Weights of a small image deblurring model.
Model: 6.49M parameters, 32-pixel images, arch unet, norm groupnorm, activation mish, widths [96, 192, 288].
Data: trained on capsule endoscopy frames (Kvasir-Capsule), 42238 training examples, 70.3 epochs.
Rows from block 3 of a small image deblurring model, named by matrix and row number. Rows with one number belong to one channel. Each number is 500 + 25 x the weight over its row's rms, rounded and kept within 0 to 999. All counts start at 0. Numbers have three digits each.
After each channel's rows are labels from the 100 images, of 14976, where the channel reaches its highest value: "peak at" is the part of the image that holds the peak. Only what is clearly more common there than usual is listed. The data: capsule endoscopy frames (Kvasir-Capsule). In brackets: how many of the 100.
# convs0: first 3x3 conv (model.mid.1.convs.0.weight, 288x288x3x3, each kernel summed), inputs 48-95
# convs1: second 3x3 conv (model.mid.1.convs.1.weight, 288x288x3x3, transposed, each kernel summed), outputs 48-95

convs0.284:476475472494559463477505488478508475499477504496533472496477546500485514480471497493511507553469510486505483485471532487506465506518514524479454
convs1.284:496483503478489478510524508481516484495541508507500478503460497509457489479464540517520492523533457469471573496534553513506494524484486470502511
peak at: bottom left (55)

convs0.215:521535486515474490461536534492490513480491542457535539469499500451486486490512501502533494510506482522488515518456515505515484543460495500510535
convs1.215:485485541496516541488454497485508503478503498509471506514562550518521504450480520515493446481461468485507477470510498533526510481478509490498479
peak at: top left (39)

convs0.57:482521526519472453483483460523493512449553504514510492493498515486461539520521485487516479448529509494533493514485460509500503512482511479510519
convs1.57:515483443464515514472493520505556530482451491495486481522498483499496450470498527506494499495479514478513504478500504480497557486577475506481492
peak at: middle left (28)

convs0.96:501484511470508551476490496549500507514455457489484501495522415499521513482503506507494487481533546535522525505482501509514514542498478575471541
convs1.96:504528525497489492496483527494521491529501460491492498491550526499502468537479519543472507543478503495509508508505541476495497502498506570563492
peak at: bottom left (45); top left (40)

convs0.105:439481487516514480469499489480467570509506536494496484479508523537517504475498494456469474484500465521542463525456570500529535502501513478481506
convs1.105:531487556476456529460484523518464506507482457510478507467486488492527479485498507527512522492486513495453521479490479524503486488496488518471486
peak at: middle right (38)

convs0.34:513479467532404512502501486474476483520463468444492494498555464485483456493525528494476468489495537570495472508453442495500487506457517512534485
convs1.34:546514534499498544496464514504529525514536508504508476524447457535489468536475462539523483534532542516440534533488518495529459508523519502525470
peak at: middle left (28)

convs0.19:500498515523468525508513532537535511531516478483512479504502486521496505500515496517528522469510501503506471518503478460476500496458558504513517
convs1.19:503485484518471509466525517493518496530467478522503510526515540475515503526503469518474501515504521497455491516524493476498520511527496509490515
peak at: top left (46); bottom left (38)

convs0.253:449441497545517544507479518484532521499519530483489474473480488514506490506510521525548488518529504509507565493443501518529452460519496531466469
convs1.253:489529486519514526510498511529554492520476494516498560507524492521530518485463473520481498519504507481482452487478504521494485485525473512470484
peak at: bottom centre (37)

convs0.135:486502466473479534524483474434506492517530504472482496477515438473516504457533463485488486534493499502482515490531537491487495476505546459516525
convs1.135:508489523484482468474462488487479509500484512524464510549512538505513470522509467543467474473526472490486497524510490533497512494539490544521493
peak at: bottom centre (28)

convs0.226:510509495497491474478473485474537503512536492448451517526434494469517485477512491541509556548503508454497474548482520490485527545532492518470469
convs1.226:508533474507464459509512477500444506498496502488464527500562521500464471517512481484479471476491503524529482504499476489501527501511504519532520
peak at: bottom left (35)

convs0.148:493491456486475467509497487536490551503490532484487461469495488483464468481464501508518496537507526502515495514493480516482524516510517480515513
convs1.148:500465474486493505525456521464479529506473534491518513493502554495554514496535494507495488471509535499508479483504493536523487489466451504486476
peak at: top left (60); top right (33)

convs0.183:535498498518484500519525519509510439527485518468480485527535511501464462450500476514494547512550488488461541486446501527521443500465557523508510
convs1.183:439467439485480455516483514519500494522521518480488500467507484476508526427483467495501515472459511482487445489520489493480476524478452489480520
peak at: middle right (28)

convs0.131:525471494496508489530509524476487461493555474425472492501458465467498477547468545523513512500502487485512500575509498541523501509502520457457495
convs1.131:520510545502503490468447498453509499517498485498512562488492500490538521478537457483516525504523468492511508498496463477491518489534493513539494
peak at: bottom centre (26)

convs0.279:501486516482503500474509477480520502541515521504488513481463466484514523513495523529496517524521501471483504520437481478520520527504533516469472
convs1.279:483526464510523509506503507518483482491521517504478498508503536494450480496501435494505483551523507497522468510528476495517471489496493467522474
peak at: top centre (27)

convs0.70:523481468484506481512512541492479567514493502518480466484485496495517476502508484458460518476513464490488499464508493499495463499481507507513521
convs1.70:524494513488501504471522524517484510516521454503458529487530484514475580469497524470511472491475491482534449498501489493480455526519478503535529
peak at: middle left (28)

convs0.187:488487491547598500485512525482519476538477487483535524481485488535520525486546491475459482508515494561519501524440537530492501476524502498469507
convs1.187:473513507506432500493493495473496502518487463506478512499497513501487474502504544448528485536521518466502467508515499535459520504473490498464496
peak at: bottom centre (34)

convs0.287:497474464515510537502488536483519446479492487522504560555486488491574541512469482511511521541504482490467505489474532505490504492470485514487516
convs1.287:536499518468474525482512522504548481496535522482489450497457517500531456480533558492547492515479507488491516497485502488523477494564474507461459
peak at: bottom left (44); bottom right (37)

convs0.118:546500476529516520512523496487512598523525443474529478509501513521511508505525486487515536518497519493506507515471535507508485503498485484503512
convs1.118:488493484447541487516491508452516525479466485507504523464497506530499506478466491477483517481513465490514478505535441482508462540489485492467508
peak at: middle left (30)

convs0.90:486506540513495520538504508501496465502509486473593525537493531470476513525494495464487545495513521511517504497528568459526520499482511514472506
convs1.90:480448485511479534529547490498482540527519466540467493501505543482492509503535507517479502517473515470451479476496449506468494458524471485492463
peak at: middle left (40); bottom left (32)

convs0.167:487451482507502498486514504457504524461458521464541496465485480506523528470531477496465505530478520507478508507463489542541485503557496440524511
convs1.167:490510498460505497487549512473518498520533485522503491518451473483473511474512554496462490540533486514520528510508500468496488530492503486532518
peak at: top centre (37)